{"crop_scale_min": 1, "mask_ratio": 0.75, "arch": "vit", "norm_position": "pre", "fused_qkv": true, "qk_norm": false, "parallel_block": false, "inner_norm": false, "patch_size": [8, 8], "positions": "learned", "residual_init": "zero_last", "beta1": 0.95, "eps": 1e-08, "precondition_frequency": 32, "steps": 31200}
Rows from block 2, named by matrix and row number. Rows with one number belong to one attention dimension. Each number is 128 + 24 x the weight over its row's rms, rounded and kept within 0 to 255. All counts start at 0. After the name is the row's rms in percent of the matrix's.
# q: attention query, key and value (stacked) (model.blocks.2.attn.qkv.weight, 1536x512, the q third), inputs 412-511
# k: attention query, key and value (stacked) (model.blocks.2.attn.qkv.weight, 1536x512, the k third), inputs 412-511
q.29 105 [107 133 146 128 133 114 121 145 110 143 103 139  86  79 142 151 112 134 154  83 124 126 105 156  72 151 117 100 149 158 143  82 165 166 137 137 115 151 109 170 140 134 130 142 100  79 137 177 113 138 132 123 135 142 172  91 128 153 104 101 122 118  93 140 135  91 151 140 138 100 188 121 112 144 142  91 122 109 104 115 168 130 122 113  71 171 148 158 114 138 157 125 151 135 157 169 128  59 165 130]
k.29 102 [134 131 100 122 117  89 104  93 159 113 134  51 122 124 131  91 154 105 115 113 134 139 134 112 173 155 121 132 121 116 135 149 124 122 127 138 119 128 139 156 118 106 154 174 139 114 172 104 115 140 100 138 121 153 140 147 124 161 111 133 147  93 100  96  81 151 150 149 113  96 133  95 161 116 125 111 125 148  66 115 108 153 150 148 120 127  98 139 148 163 155 190 141 142 139 126 140 113 129  98]
q.30 100 [157 135 132 171 152 153  95  92 148 149 126 101 127 144 146 117 104 176 127 128 114  71 129  83 125 125 145 148  83 112 105 163  77 165 120 156 120 130 115 104 110 136 124 150  96 155 112 114 102 101 142 158  94 162 119 131 168 148 129 134 136  84 150 114 118 122 119  95  89 125 109 127  85 154  97 179 126 117 104 127  78 147 147 136 120 131 135 124 136 139 159 125 101 123 142 148 114 120 100 172]
k.30 105 [ 93 125 186  90 154  90 114 145 150 148 119 174 192  68 126 130 161 146 115 117 158 146 165 161 130 147 122 120 142 133 148 117 170 109 153  74 127 130 169  92 199 127  85 159 140 163 111 121 122 161  99 117 114 122 113 160 160 119  83  87 138 129 137 102  95 118 113 108 146  81 135 141 171 100 160 150 140 162 155 147 100  96  94 122 134 131 113 136 117 146 124 144 160  94 101 122 138 135 102 143]
q.31 091 [135 131  98  66 153 109 152 152 118 116 127 136 113 148 143 131 123 108 132 143 105 118 122 170 126  91 188 105 107 117 118 138 165 135 104 129 158  88 130 129 146 103 142 134 159 117 110 156 144 155 143 122 132  86 155 139 115  98 142 165 124 154 134 109 128 135 113 137 127 132 101 112 116 157 137 148 107 183 123 128 123 135 148 132 124  91 140 125 161 102 108 108 116 115 145 121 168 148 104 103]
k.31 094 [ 97 106  95 182 148 154 170 104 124 114 141 120 114 166  97 143 139 146 150 150  95 135 113 134  68  88 114 112 109  92 145 115  97 133 145 154 154 134 176  99 143 134 102 145 134 141 108 132 142  80 127 106 147 148 121  84 104  65 171 148 101 143 145 118 116 175 138 175 138 169 113 159 124 136 167 139 141 103 171 143 123  92 117 118 121  91  90 105 131 130 134 144 111 107 129 122  96 125 175 116]
q.32 093 [145 151  96 114  55 156 156 135 147 133 133 146 134 133 121 154  85 118 144 184 153 122 176 130 186  91 138  97 153 138  96 120 124 132  62 104 165 152 169 114 128 138 117 122 146 138 181 153 149 150 141 126 160 141 149 149 108 112  95 158 145 125 143 134 135 134 147  98 141 121 141 153  80  84 130 120 122 112 143 137 133 100 133 132 111 127  92 109 120 129 128 170 102 106 103 124 146 114 141 106]
k.32 097 [112 128  92 119 138 140 168 146 130 131 101 133 120 145  98  90 129  83 109 149 121 117 108 161 168 113 130 175 152 132 144 155 141 124 144 168 125 120 154 145 112  81 157 165 138 118 128 154 135  95 150 118 150 144 116 128 140 155 105 130 118  97 153 117 129 153 161 128 115 130 141 131 104 146 144 171 125  97 125 110  93 156  83 121 152  95 129 115 118 145 116 105  89 111 118 125 120  99 110 158]
q.33 103 [ 97 103 110 155 136  78 112 125 130 130 132 122 109 111 108 151  96 125 102 136 150 143 135  95 153 113 115 175 130  97 140 125 108 118 126 113 112 104 139 132 135 127 148 119 138 136  94  98 112 160  98 145 168 140 117 118 114 118  94  97 191 122 125  85 116 105 159  93 146 107 157 156 128 137 167 114 133 166 104 134 110 124 132 123 146 106 128 134  85 126 107 113  92 164  94 117 136 145 152 163]
k.33 112 [113 108 142  95 149 147 136 138 123 118 134 144 160 120 110 128  81 129 113 121 141 125  96 148 130 112 137 133 139 141 124 141 141 128 149  69 139 127 125 155 176 101 106 132 124  91 149 182 123 132 120 102 138 105 136 139  90 156 133 178 126 158 118 139 101 105 188 146 123  92 151 119 186 105  67 169 158  99 141 157 165 176 110  98 144 150 132 141 130 108 106 159 106 106 122 159 125 109 153 109]
q.34 109 [112 135 118 139 143  76 129 126 160 148 102 140 173 155 132 156 156 152 129 158 137 114 140 135 132  95  96 110 141 106 109 133 133 118 141 103 139 108 164 126 110 161 105 134 138 162 111 118 142  65 156 141 152 132  98 135 113 154 100 110  88 168 154 125 163 159 152  83 128 131 147 200 126 134 128 126 133 159 129 154 110  88  84 115 119 117 107  98 151 118 103 119 119 110  95 102  95 137 106 132]
k.34 105 [194 134 112 180 133 186 166 139 111 107 145 125 118 136 116 108  90 105 112 115 105 117 128 110 173 122 145 133 114 132 105 172 131 144 148 135 165 139 120 158 145 121 145 110 127  76 143 173 156 116  78 147 152 126 126  85 118 115 163 151 109  95 147 167 105 169 118 152 122 147 147 108 129 120 141 155 136 111 101 102  73 129 147  98 115 125 148 129 139 118 111 148 144 124 161 130 146  91 125 110]
q.35 094 [144 123 120 171 121 165 126 163 136 130 109 131  73 118 164 125 133 131 135  81 119 126 169 112 114 124 127 151 152 133 102 131 157 158  97 130 146 120 124 102  95 146 128 126 109  57 109 159 146 137 173 127 147 150 152 136 162  89 131  94  85 109 135 136 175 119 115 155 137  79 123 129  72 102 161  94 166 143 131 111 146 130 142 126 146 129 149 124 114 146 155 157 135 123 179 114 165  93 169 102]
k.35 088 [130 178 103 177 129 126 142  74 147 136 124 117 102 144 107 142 107  88 104 131  94 115 105 135 118 129 110 123  92 108 133 157  85 141 113 178 106 163 122 151 140  88 136 144 127 121 133 128 106 122 155  62 137 122 118 123 187 116 144 108 128 108 116 114 167 124 142 110 146 110 121 146 122 105 127 109 116 139 139 101 168 136 153 125 127 115 118 114 138 124 110  99  62 153 145 159 136 139 123 117]
q.36 102 [145 128 138 115 136 119 112 130 108 149 134 129 141 108 141  84 127  95  81 143 160 130 126 125 127  85  98 160 105 124 179  98 100 108 131 122  95 124 160 139 144  89 156 108 143 122 121 130 107 193 121 125 101 105 113 111  92 118 142 126 141 147 122 143 121 146 114 137 168 128  99  81 169 167 125 106 102  87 128 116 128 146 141 138 146 136 112 151 114 128 141 123 164 141 156 122 125 149 119 137]
k.36 097 [118 133 137 115 138  79 130 151  89 103 136 128 116 152 136 155 115 160 160 130 179 131 162  99 145 105 142 119 157 156 174 102 176 138 143 138 126 164 107 149 130 142 118  97  95 142 127 120 159 104 138 198 147 151 145 106 103 136 111 144 136 129 121 115 138 128 129 163 105 164 124 128 148 152 115 134 140  92 125 186  92 121 104 150 135 128 134 142 166 116 158 141 131 112 112 107 105 143 140  98]
q.37 099 [117  77 139 146 131 144 125 124 105  85 152 128 126 152 111 147 121 112 120 168  81 124 134  79 190 112 127 125 112 138  79 134 117 108 132 117 124 132 114 103 110 162 133  87 150 119 137 123 149  95 168 120 110 135 122 108  95 102 149 135 122 106 155 119 158 156 103 138 152 108 164 163  82 164 130 107  98 182 133 140 100 131 168 140 144 121 141 126 127 101 116 116 113 111 125 103 136 121 121  82]
k.37 104 [102 138 154 144 107 146 107 143 121 136 156 118 120 133 119 131 133 132 135 128 105 105 110  85 122  90 134 143  87 156 158 100 132 111 109 140  79 136 162 120  96 129 110 134 116  87 137 131 156  59 125 175 124 160 138 124 113 137 170 146 153 141 129 127  97 172 122 111 129 120 164 121 126 138 101 112 141 115 137 147 167 141 141 119 114 100 135 129 151 108 143 123 133 114 145 104 133 137 154  96]
q.38 095 [140 148 137 147 135 117  95  85 147 113 130  99 137 136 126 130 147 148 157 109 105 134 121 120 110 163 123 126  85  64 141 164  88 154 125 133 104 120 113 112 101 122 126 148 106 139  59 105  74 153 109 132 160 114  95  92 141 135 114 107 136 127 143  95  91 145 150  92 125  97  92 134 152  85 136 137 135 118 118 155 138 153 148 171 154 121 132  92 133 137 155 105 153 155 163 113 135 156 110 136]
k.38 106 [148 122 132  92 134 124 136 175 138 134 160 182 127 102 138 150 145 102  93 165 130 109 135 113 152 134  99 142 155 195  94 113 160 146 126 104 113 138 126 100 159 146 151  94 153 117 145 120 162  85 145  94 133 113 124 136 128 169 110 146 102 115 133 108  96 127 129 112 116  65 146 140 135  82 106 148 155 171 169 122 112 140 111 140 116 107 136 158 101 118 110  82 151 110 105 168 163 104  99 100]
q.39 091 [114  97 136 132 116 139 108 126 124  71 188 144  90  83 117 140 124  76  94 143 141 157  99 106 124 153 101 125 132 125 155  97 135 122  90 113 139 175 114 122 138 105 108 120 120 169  92  99  98 159 110 104 122 101  99 144 121 123 128 107 173  96 151 113 120 137  99 135 149 172 136 106 130 111 122 117 129 130 128 132 156 131 147 142  99 117 126 129  88 159 128 132 120 168 127 128 113 125 136 119]
k.39 083 [127 127 160 146  87  98 104 141 150 135 135 168 130 117 138 108 109 136 106 120 161 157 118 157  64 134 115 119 160 128 108  81 154 101 151 116 165 154 133 166 147 138  99 135 107 126 110 109 120 150 155 129 110 146 157 117 138 149 125 147 119 139 132 153 113 101 149 174 120 114 130 114 186  91 122 148 136 116 148 173 140 150 108 107 139 123 118 132 130 119 153 172 141 112 126 114 108 163 126 112]
q.40 092 [156 182 137 100 148 117 126 123 144 177 126 132 126 131 154 160 131 131 160 126 114 105 124 139  88 139 147 131  89  98 122 137 106 115 113 104 112 113  82 101 125 163 131 113 153 176 141 138 125 104 109  98 143 144 117 149 125 136 161 143 124 135 130 133 160 116  91 121 124 116  82 143 124 111  98 112 148 112 125 144 153 106 120 115 144 171 140 119 173 102 162 147 110 114 108 111 118 147 134 143]
k.40 085 [138 170 139 125 145 119 160 115 115 139  81 132 104 109 102 149 114 124 139 109 156  84 146 145 136 149 123 148 140 129  77 166 122 148 143 147 120 107  89 163 140 105 147 141 121 126 149 120 126 125 127 167 124 113  63 161 141 125 131 124  97 130 123 143 126 136 111 142 158 131 125 129 132 125 145 170 166 127 109 110 137 114 120  65 119 178 161 113 147 121 142 114 143 143 121 117 106 137 151 145]
q.41 094 [132  90 128  98 146 133 115 143 143 129 113 176 100 112 136 111 162 128 126 131 123 103 118 163 153 150  93 132 143 120 146  72 150  96 137 133 116 164 129 128 119 153 114 165 182 167 102 145 170 123 123 142 170 108 124 124 107 150 144 140 103 137 123 161 127 135 110 154 123  75 135 131 126 120 131 140 116 163 131 116 144 110 155 128 168 157 146 134 161  68 138 142 155  78 133 111 138 107  89  95]
k.41 086 [117  92 140 142 123 142 134  71 141 139 125 152 144 134 142 107 145 116 113 172 112 134 148  82 123 177 144 138 132 125 165 143  98 129 131  90 110 140 144 132 130 117 120  65 118 132  88  99 118 104 146 151 148 116 100 152 130 146 122 121 105 138 126  76 158 132 130 122 115 143 124 124 111 144 141 120 135 155 114 120 135 127 127 137 116 124 132 109  79 123  92 155 138 136 154  93  83 145  67 132]
q.42 107 [150 143 140 184  99 115 128 103  97 147 138 114 119 132 116 133 108  76 109 123 167 125 106 154 154 153 119 130  87  92 117 106 121 135  91 121 123 139 132  99 131 108 117  74 108 150  86 123  94 133 131 118  96 127 127 111 101  81 160 141 156  92 112 193 141 150 135 136 165 116 137 102 135 148 153 147 124  89 129 125 160 140 104 115 114 131 160 175 124 142 158 117 119 153 136 112 121 134 142 133]
k.42 103 [ 84 117 169 115 156 157 166 138 128 134 115 134 120 150 129 135 157 168 114 123 143 121 163 126 166 141 116 124 145 141 149 146 119 134 115 124 107  96 107 106 131 162 125  88  70 141  87 185 145 118 157 167 153 111 146 120 141 129  81 134 102 121 142 106 161 130 146 118  84 113 110 144 108 108 158 117 143 121 128 164  82 125 141 141 126 135 180 134 151 130 150 163 103 130 161 103 139 124 108 159]
q.43 107 [ 88 157 155 153 103 121  88 124 126 180 144 100  91 146 164  81 105 156 151  96 130 159 146 102 130 124 117  91 157 112 151 169 134 154 120 162 122 123  91 144 121 117 118 106  52 113 112  80  84 145 123 167 139 131 151 144 140 173 111 103 151 122 119  94 108 106 143 124 107 136 116 145 106 105 140 107 127 137 108 128 149 160 143 149 114 146 113 123 127 149 147 152 131 192 139 111 102 122 131 146]
k.43 107 [123 138 142 133 147 136 118 148 120  99 128 127 119 113 138 141  96 119 147 145 134 131 106 134 133  89 114 119 134 143  99 111 169 114 115 147 137 133 168 102 165 150 125 160 147 145 132 108  75 180  92 100 146 155 137 133 141 140  91  93 143  53 138 115  83 118  98 116 120  62 157 116 151 122 119 142 112 128 131 127 106 130 110 160 123 134 132 133 119 174 158 176 139 132  85 126 115 118 129 125]
q.44 097 [102 122  76 140  96 136 173 152  88 103 157 134 139 124 104 140 166 102  83 121  83 109  88 125 141 104  97 132 125 129 125 137 142 125 104 122 121 162 132 128 129 106 148 172 137 118 150 111 159  93 115 112 121 107  94 136 160 104 193 158 132 135 130 123 154 194 146 127 109 190 144 186 145 159 163  96 105 137 137 157  85  93 115 138 118  89  97 132 107  96  65  96 109 130 122 147  85 131 122 135]
k.44 097 [135 166 113 119 143 147 122  77 115  56 141  96 136 138 137 112 120 147 152 126 116 118 113 134 118 125 124 124 113 104 140 131 110 124 169  98 147 136  95 128 120 116 123 176 138 108 125 146 139 141 150 128 100 150 148 125 112 105 174 191 127 177 135 125  82 151 152 162 133 128 117 100 117 143  97 148 166 134 200 158 164 144 139 142 176 125 127  95 163  88 152 153 112 128 138 120 105 131 138 104]