{"norm_position": "pre", "parallel_block": false, "learning_rate": 0.0018, "max_steps": 31200, "batch_size": 256, "weight_decay": 0.04}
Rows from block 2 of a small masked image model, named by matrix and row number. Rows with one number belong to one neuron. Each number is 128 + 32 x the weight over its row's rms, rounded and kept within 0 to 255. All counts start at 0. Numbers have three digits each.
After each neuron's rows are labels from the 100 images, of 14848, where the neuron reaches its largest size: "responds to" is what is common among them; "colour at peak" is the nearest of a few named colours to the mean colour under the peak. Only what is clearly more common there than usual is listed. The data: retinal OCT scans (Kermany 2017).
# gate: MLP gate (model.blocks.2.mlp.gate.weight, 1360x512), inputs 258-343
# fc1: MLP up (model.blocks.2.mlp.fc1.weight, 1360x512), inputs 258-343
# fc2: MLP down (model.blocks.2.mlp.fc2.weight, 512x1360, transposed), outputs 258-343

gate.226:070148126114128145137074109197205180167183089197140100134150165130138072098137099181111076159079173131137166102149120117137086145160101144121154086080146108121113104157162140166106089151103115108115140087090115146094134117185122069166141141107145147184150154
fc1.226:120099145119125089092104103074106100179118128108107131110126086147109171121106179123114059139128054108110152148116167116110142113162087153062106142110150101096056143104121141085155177166148131129108150158051121147117162168070188151144109171126168117149138108
fc2.226:104154120149047145117131036156110113171147163147137160095121141149112081144117120137098104092091105100188145088107125113069138055132156137151136097150120103095182127171144100100081119066137152153105167149088177161121158131181104153094122137098141093146131135
responds to: finding: choroidal neovascularization
colour at peak: grey

gate.543:176158036147160156154112108213137148125113099123136149151124158126130135136119195161144151146096063068099116119085093095044143129096147154104123078106087106126224065142128070157084094101062113164148146154114103170087086115151184100157084142146199122080098126
fc1.543:127083118085170113138126071173151170125120106123131157161196152159156138102102079186121103109207137139082123115068162145155141127110175079116129070078138122143129141106075173118076112085135122139111150124096127115155150118123066157113145152143095102134115127
fc2.543:103107110105107178155089101094192158065110193032108126120153200146178121109074120150059164074210143120085179067121165091126139139122057103124112113092105139113147167106126199132096118135151111145158065126117166174109101202111090132125127137129143160130151135
responds to: finding: choroidal neovascularization
colour at peak: grey

gate.248:148151122170176108088177144058111144095123055113177130107133096141162101150140118104091089148147042122215073113120090081117145109119181089123063129067126127130148145135104158160126123109080120098114157123104115081088119166120139118120074183081107111100136112
fc1.248:122136108116122062152099158139152132120066188159102174138150122141131106117105153192131197180065117137140169146099147131099198116106103112160137104196126154156124121142095096140169138115058087133147141135179146117132153156072158142127108130147074114152088113
fc2.248:076051155099090131131098076131135124128151138134122129191110176128123145142166168117067086143161138116165108154079180135117152081074080140075165139159130140109166126118139151145107118169124114206115181088082133093154129142113095095125100137152117182126123122
responds to: finding: diabetic macular edema
colour at peak: grey

gate.488:098149118123111065127059139125124141078135101151136064139113135163140187130156031088174153159155164139147085084118129096126107191125126137133129098155106153144127106144144133083111147170096089138156076034094124168132180116119174101109153087079101119117166146
fc1.488:093128129205177131122170147162133127143118095126119139145069135155177122082133106153116089118112186072078139136081128164094130149161149116138111080127113141183106142140159115109077094161168094148098101099141127119141140155095122169154206118092223133070055142
fc2.488:137114111170066163139154182163112098189081129091115140194154083123091131155121141089099197137123164136123137157092150101058170085123139170129087125104155119070169127057148181139104104096136142150169151114141096088177093154182119099107139160209131133115161141
responds to: finding: diabetic macular edema
colour at peak: white

gate.766:155068145121109102123094068101161159147209174136145124122147154157115140145176195144103164134154114172139160084194134089061138095158081089100148108173060133170147154171144122105131114151153120156192174124105161155174150128140157178060194098080122148105156132
fc1.766:106114122112179106140153107153114107124111153128141126139133113099148120134170134137161109112152065153113128162121111161133086098157146055120111057143143113150017151163155144172183112199140110108192139168087121169150124110109072127128127097096134071126124108
fc2.766:127099114089116097087130145149041161082123186143181087123159129073089132137156142117138158085130160179107099165184093116106122133115126108149087147089117135114143167092169157060135138128088123192154103185092098117156138100093135129094131132071137130121126167
responds to: finding: diabetic macular edema
colour at peak: grey

gate.374:195131047115147106156136076150110135132126151152098084146138176166177118078028149097035202131106115128143058119128116163111143150139087169119109148187120105153144177104157128127052072155141076117103167131114074108093091092130107099081150138112123171152103101
fc1.374:173141091084123073155175072104143118134108159224151093140106116172160139110109153144073184150085149103105067104126099134130142111110080170110135173142110120129161143098119117121080126099117138074088115133152130129051150122097133116094075075115173078159135041
fc2.374:172171127134179122202148056099129125074088092172126142074067094065106162095142136176073124151100191125144115105062118091113147149135193131191158143150103128152157097106170117114167115134182117125140122193086114141119119133124160122146131138174144067131112158
responds to: finding: diabetic macular edema
colour at peak: grey

gate.228:165152169086139033200126131122096092103142147093128147193122158098112148103114119088097084089133177140171084132094118099099143147101142138165209105095095129180130177115129154174136122129115143162153148076110125127103098057123141096117121058111079163127090138
fc1.228:117146139101192136083136124123165101185105158111159106102097114109098179110143121122094102173167111153099164135133128147058134130102157162118171195129142077178059141118170079127152144058155133134134096141122088114150137134116093208098135079111155116135147091
fc2.228:143159141097194119149130189146092063119136126140139076120155133161161161111121147122106131139174150133146089063143114043158158102078131137114147121167067132134158147175100130158135152090126148102152082135106123122194130112104084121130241097174118126119107149
responds to: finding: choroidal neovascularization
colour at peak: grey

gate.432:105099075093128112150198161087133123105123135122162164164129160133129175135106087107095173126194127114154135116153170131124124148119131099105086155159100111112167151157135138104127102096072200159111110110128156124149114080198125098113070183083105150175187093
fc1.432:118117143140115114105113108112130132192148152065107130119102096183106093120166167092208061105127135126077113149114152129185170083154125176190167093144103168151100101071090083177127112134115072121139125126137118120145134163098150125150168066238148168137067212
fc2.432:110180125102083131107130112126137176138124101170135096129127101149097129094133072115149143110105125071132085111146087082110117113124132126152103151056161166091186116158162160137150103114086104090090056184145176147137086107128094140151158098155178199186080139
responds to: finding: diabetic macular edema
colour at peak: grey

gate.614:153135114097121166093162168116148143123143141137131144105082113143098113147124051153133111110074105152146136181151146128165129094123162142103128112123098112145157131082178109199109117135140156147033040105157173117102164098155131096123103053181089086150118123
fc1.614:093129102150177157061143188163107119136133099136105129172124057120113197143153159137072128145153181137136095124155132084154142067172137103092159137100076136167118100195102150121136138100111080094123079119158119103138128149174096062160139073131167177052148094
fc2.614:069128131105159175179101151104190140105098146145060131132113095167113145151147135142118119122146210178152127152076076048089151119158135137175135123130190079067135186195128158160099173135164107155109083153155127114142161105222135109163136140153099152085134156
responds to: finding: choroidal neovascularization
colour at peak: grey

gate.299:099139096096071114084106165201118110105156159128147099146176155159168158090116119114105119127147137149144101126103146147094128120126134163136091078170093123131148132137145135104147124138146085106166163107156162110163085083145148097107159146138096111149117169
fc1.299:061144124112087129122133117110112063134174162103133133120153197120174102167131128108157158124158096147135107141195133097124176092103154139098132127103134135125177161098124145117118079123135158109206110069140109101144129068090083113130114153080106147131128141
fc2.299:154143156108148158083118168090158107114129065135196116154143179206147071137123133158126091095119116192052169175157143199138204103183074080120135117074092128119130160097121111124112123083179128189128109085168080103119203181120119106106138145108120175109196159
responds to: finding: choroidal neovascularization; finding: diabetic macular edema
colour at peak: grey

gate.177:162132107158135120146133096070174142119163112120133138119126135115119074139132119105170084131107179098120088154158190123122178088154180081143165131142098148166126135138118143146140138106107086167088151147127095098133141135123118112182148089135142073099052120
fc1.177:106158133086112153106093163200148087154094118132134130135141100109195147167111130132156142167056077136147132138158128154126033111137141093127167143113129119146136120157122102118132105117197139160119093144147085161166108130074148169067118161083097195164170117
fc2.177:109189169052111077144099109204130135123129135094154092137110139133161100129159162156107179134159155035143132139150117172137088112080112122156127144169142162126159116153082141055136168094160148111157110149123085113148088209100140164096161142166109129142137082
responds to: finding: diabetic macular edema
colour at peak: grey

gate.433:157185115151107112132190146103116129142111074101172230108066184084107118155101116131126133115089189112178131166132099071134179037112074108122098100060141134140150126094129141131072124117158124196112093175156139121122152125156122126053153157152148077106088206
fc1.433:090102137078111172113114148106095098144131084061139107115102169140140069168112105143119157159102129080195095152124143132129111113153155086124061149120155155097138122105135098134159154147144204150120134115170139152141182127156133148121128144132169152137148197
fc2.433:137078100099102112051126128179154120149135134164120134112079103146105109123104204131134164065147082131114122198208066115115121138088126130112125098199140126116134209148127075103102169061077111175150136151096119114167134184158134100134149170146169059122065117
responds to: finding: choroidal neovascularization
colour at peak: grey

gate.45:116126114089098119156146157157148147121171109133104109148124087133135093197090016098146051127048138168182114074111146154081128127158071178182129146125132097184111090142148104144131195099153083092128148093159102177142169114170109121138115145126148161109128100
fc1.45:136072137144131155127083152135127141148075170118092092076148099097148165099105213162086161155194108090114118123096143129074126108109137106097120140138114111100173171060080156149152099145071124208157106155111149120124125159148145123091112082077089144085111139
fc2.45:119144112073175145136123140100123127145189147209100156119113180079179102116096114176119164152183178100117095115094103059077144121141099152156139124186115072147133178162150148068089146104132120087129132172102120150079068133177127130136135164213086171149093079
responds to: finding: diabetic macular edema
colour at peak: white

gate.583:135085158107132129174145094157093174122157094131110082109127120124156147105077222128074127151161137176195136144155191158160092133104086141147133086144148060083149149087144134081144129053181095155201110164148120113102131121132128146127102143151101153070125125
fc1.583:141118145139132167130163125148173169105140136139073162143128143177151119151148160137049063081127150104159155158166155152080136039115124116102142155067168114117122152120189097121140115157194128113157161143134096161158181126181121173142157085131097112071100143
fc2.583:163124135057102142161151131137129175093142099157100150155147096132085122111186081185124061135126134143091127125164148122090198087153130103169160185100145146140090111077165115143125143138124102154182126132165143142094159186080167165092175106090116143133110067
responds to: finding: diabetic macular edema
colour at peak: grey

gate.237:158135117095117145099125147126095099165104156119140120105105242145167158115175149148132188149129144181187158098097116153082089118149126172164137111064133061095148076124139160169087147168163086174152131111126113136119101118140196077130139188125195158122094119
fc1.237:150137102110105119142127171106142062169190167115176118150104155097139151139127115088122186171099130131117144099109126154045165156111109079159108124072134117132155093115127119228113141148182098148115076153154132185129086147167160142159088223083171147169119105
fc2.237:105104106085119070125080114179201121168171118092120153136171177105133102136174124125096074154111156098126184157073112152108102143118065129186153131101096093141154129101094139233126102119131143145126137167116127125148136086116112105217117161125131121111128138
responds to: finding: diabetic macular edema
colour at peak: grey

gate.277:110155120163074090165086082071139093137155090135121058156124139128089152094121166194092142062138120138178094091119128192143136137211145161138063159143099122100146150144137142164121150138164156109090159143145112102100106128114131071193116123138143089177175099
fc1.277:141123148139112124115108118128100059135101108121075145161089194106116130161165102182074128117077083162158139100136106158195098139143147145138032108100149175093093168131098147170084105164178188083126137125111173113122115081108110116146117088147103035111169158
fc2.277:110066114101062054124098125148118129136126107174102118155132154130154121085120097198162075114135153141137120122137106116106153115065134082078130157103161145162169112134141122130140161137127093096102166144073157162134141111101157232139144141144118143159177119
responds to: finding: choroidal neovascularization
colour at peak: grey

gate.249:128125126088108147128182132125149159110103089166162160011127121145104119196053126073169125111097135143134139084069064190150123136142104157148130082107130122072150148149138125191149139120118104125145130141110128149119139141097100131114162132069064152146107119
fc1.249:103123097094109115163140129179106089164179165134140174153137147125166104069112153119099105130147166109145201134176197117123159129031161124160162115156131109188156083094101145130111067100090138159063100132115093109112134152140154157156102161089113127136140096
fc2.249:178135163178061111107095151110128147079116127086142129097117196115071101131123142124091123138138167138086159084202109145119118125186125133149100111089073103100069085111115148101120117115140161039055132169163097152155125179181211130146098152119130126161131114
responds to: finding: diabetic macular edema
colour at peak: grey; white

gate.376:145160142215156140101181109101103074054099101145137139145137169090153136173171099092172119104118102131168150112137158130165132113128146128133134161116134093111094140163164147118120145119106171101144093107126070162117104149185141080128121130087092078113123092
fc1.376:117188126184156182130191140095132082126147136144125146170159133131121149154191116083111102069125140132134148119153151154135096134159099169153115169090136064141118157143127162108116206104078222073150210039117108116095094112183130115102075135084144058090155106
fc2.376:121139129099169114146178125088134098143164149117142153090155098153111124137164123086119098122126129156070125155115189163146151131186072155115106123115136089203083150101149141198126092108131128076186119143168144115110134066135104083136123103111121056101130100
responds to: finding: choroidal neovascularization; finding: diabetic macular edema
colour at peak: grey

gate.337:102127101123093039113136120150133082105089130123126110131152135081170079093162136101098112121113183105125130079129137127112128124102112110125122132102118125148146145165169075095095107104128101059113146124108190095121155137140128180121085167109088105162140178
fc1.337:104175121143106101133080119168096116155143078071103122139171102153093139103134116119048172104133114154091129174128114109067102113179167134128119128163139057173130162152104123058110144087154041149197145128124097134072152203065151114142071107156143166103094115
fc2.337:135063099124100103152176154124127108100087124088115092136122135181097150127108090140124125171129155115142116141113106125119165089094117142153051148213106137157162134155068116165093193144091084120096095128127086043124112130168165163158123192117164105090147132
responds to: finding: diabetic macular edema
colour at peak: grey

gate.361:124220116183100086165147075160166148122163135115130058132155150068136137178096120117147161071125107103137105088144099176125029164142049191096079079113131155100138097107116130166168149160153154184121104068144090102180152135102183084069116165102147131089050135
fc1.361:098176132121119145137165102141097169106148167065183100132112142087200111139127172149142178108123116134183105175122160195083136167170170152113159116090141174095145108134078118144178154096190101145153196126125068128144165091065136070175096134099153075110103198
fc2.361:223104105145097145093182086138100075167174119084068129077122132215130128148137179131095140152112102157112159151124152124142083131141120084141153152144183150087149168118157157148156108164148121165141117152175110199122122133129243166109148135117163161119088134
responds to: finding: choroidal neovascularization
colour at peak: grey

gate.390:190110134126094121083118137140174196099171109192151115096128133147134146070092171173117115112126121055142111134169168119087138098077144111133091097156143122079113154146157190140102141121168130131178128096123086091109136116128131152119127094163149048090149084
fc1.390:147162106082179138109100107157129160168123082165142106150107136160152126175135151140137092158132064107147054144119086138157040107176173147133151141167152121112083130131148123156105167157113108135129124100105162131089143139149108111096093124100106088141156155
fc2.390:130140125147179100071126086177150128152113114098118144164158086103145160069202159120142100120105150167168112078102084088116092114153131142097089140150097175169148128086134114085080205167125127163116124152076119175130070187123174149148077130142186140090127195
responds to: finding: choroidal neovascularization
colour at peak: grey

gate.152:146087121180138172159171069112089134142109115112140153120095190165160149096060156118143087125133077127121130148156163121120058116160121151148133167150177133117125173131066127097152084081107069127152189158116121179159083137100151128122174124080059125142107134
fc1.152:164170089158118120108094165095113094143114109105166129089094107115065124144157130203120079170122135167122121143105094142176109064115102153093061116106115169136142154141181159114130127138197151103099138071075162082127143110099117120126204129123122113136156113
fc2.152:107127165135134072156154125140122135120127111183151105114085153143123092117088135157163143158118074166134101168121110156168103117156150076098148186148159106134139128171109158101150094067176187057118110176118131130132134163136151139077109121073087139148114145
responds to: finding: choroidal neovascularization
colour at peak: grey

gate.223:115135077131169144109118105126121162150126111167189146199103155093107148186152142170119165205136159098109158108073179160123058132159165087122105114180138147093166121159198133158127165121147136104119156106110143099164117146168116157115048116102156104156138103
fc1.223:115154183135122151130130094142161100224100125122101101166156179135141165133123080083187135083189027142111127149149140113121110075095156158103168137090107090132143117114135129137112186185164111161133173074109088093114101124109173092166086156136166155113161079
fc2.223:125130171085128148127199167047141153147109102160166167108148107169112153175064085143158125179152088126130093130120137120196142125165174110165143138144131110085161165105163175097110159110095155105127167096106155122106124167062123150117068138132136117116160105
responds to: finding: diabetic macular edema
colour at peak: grey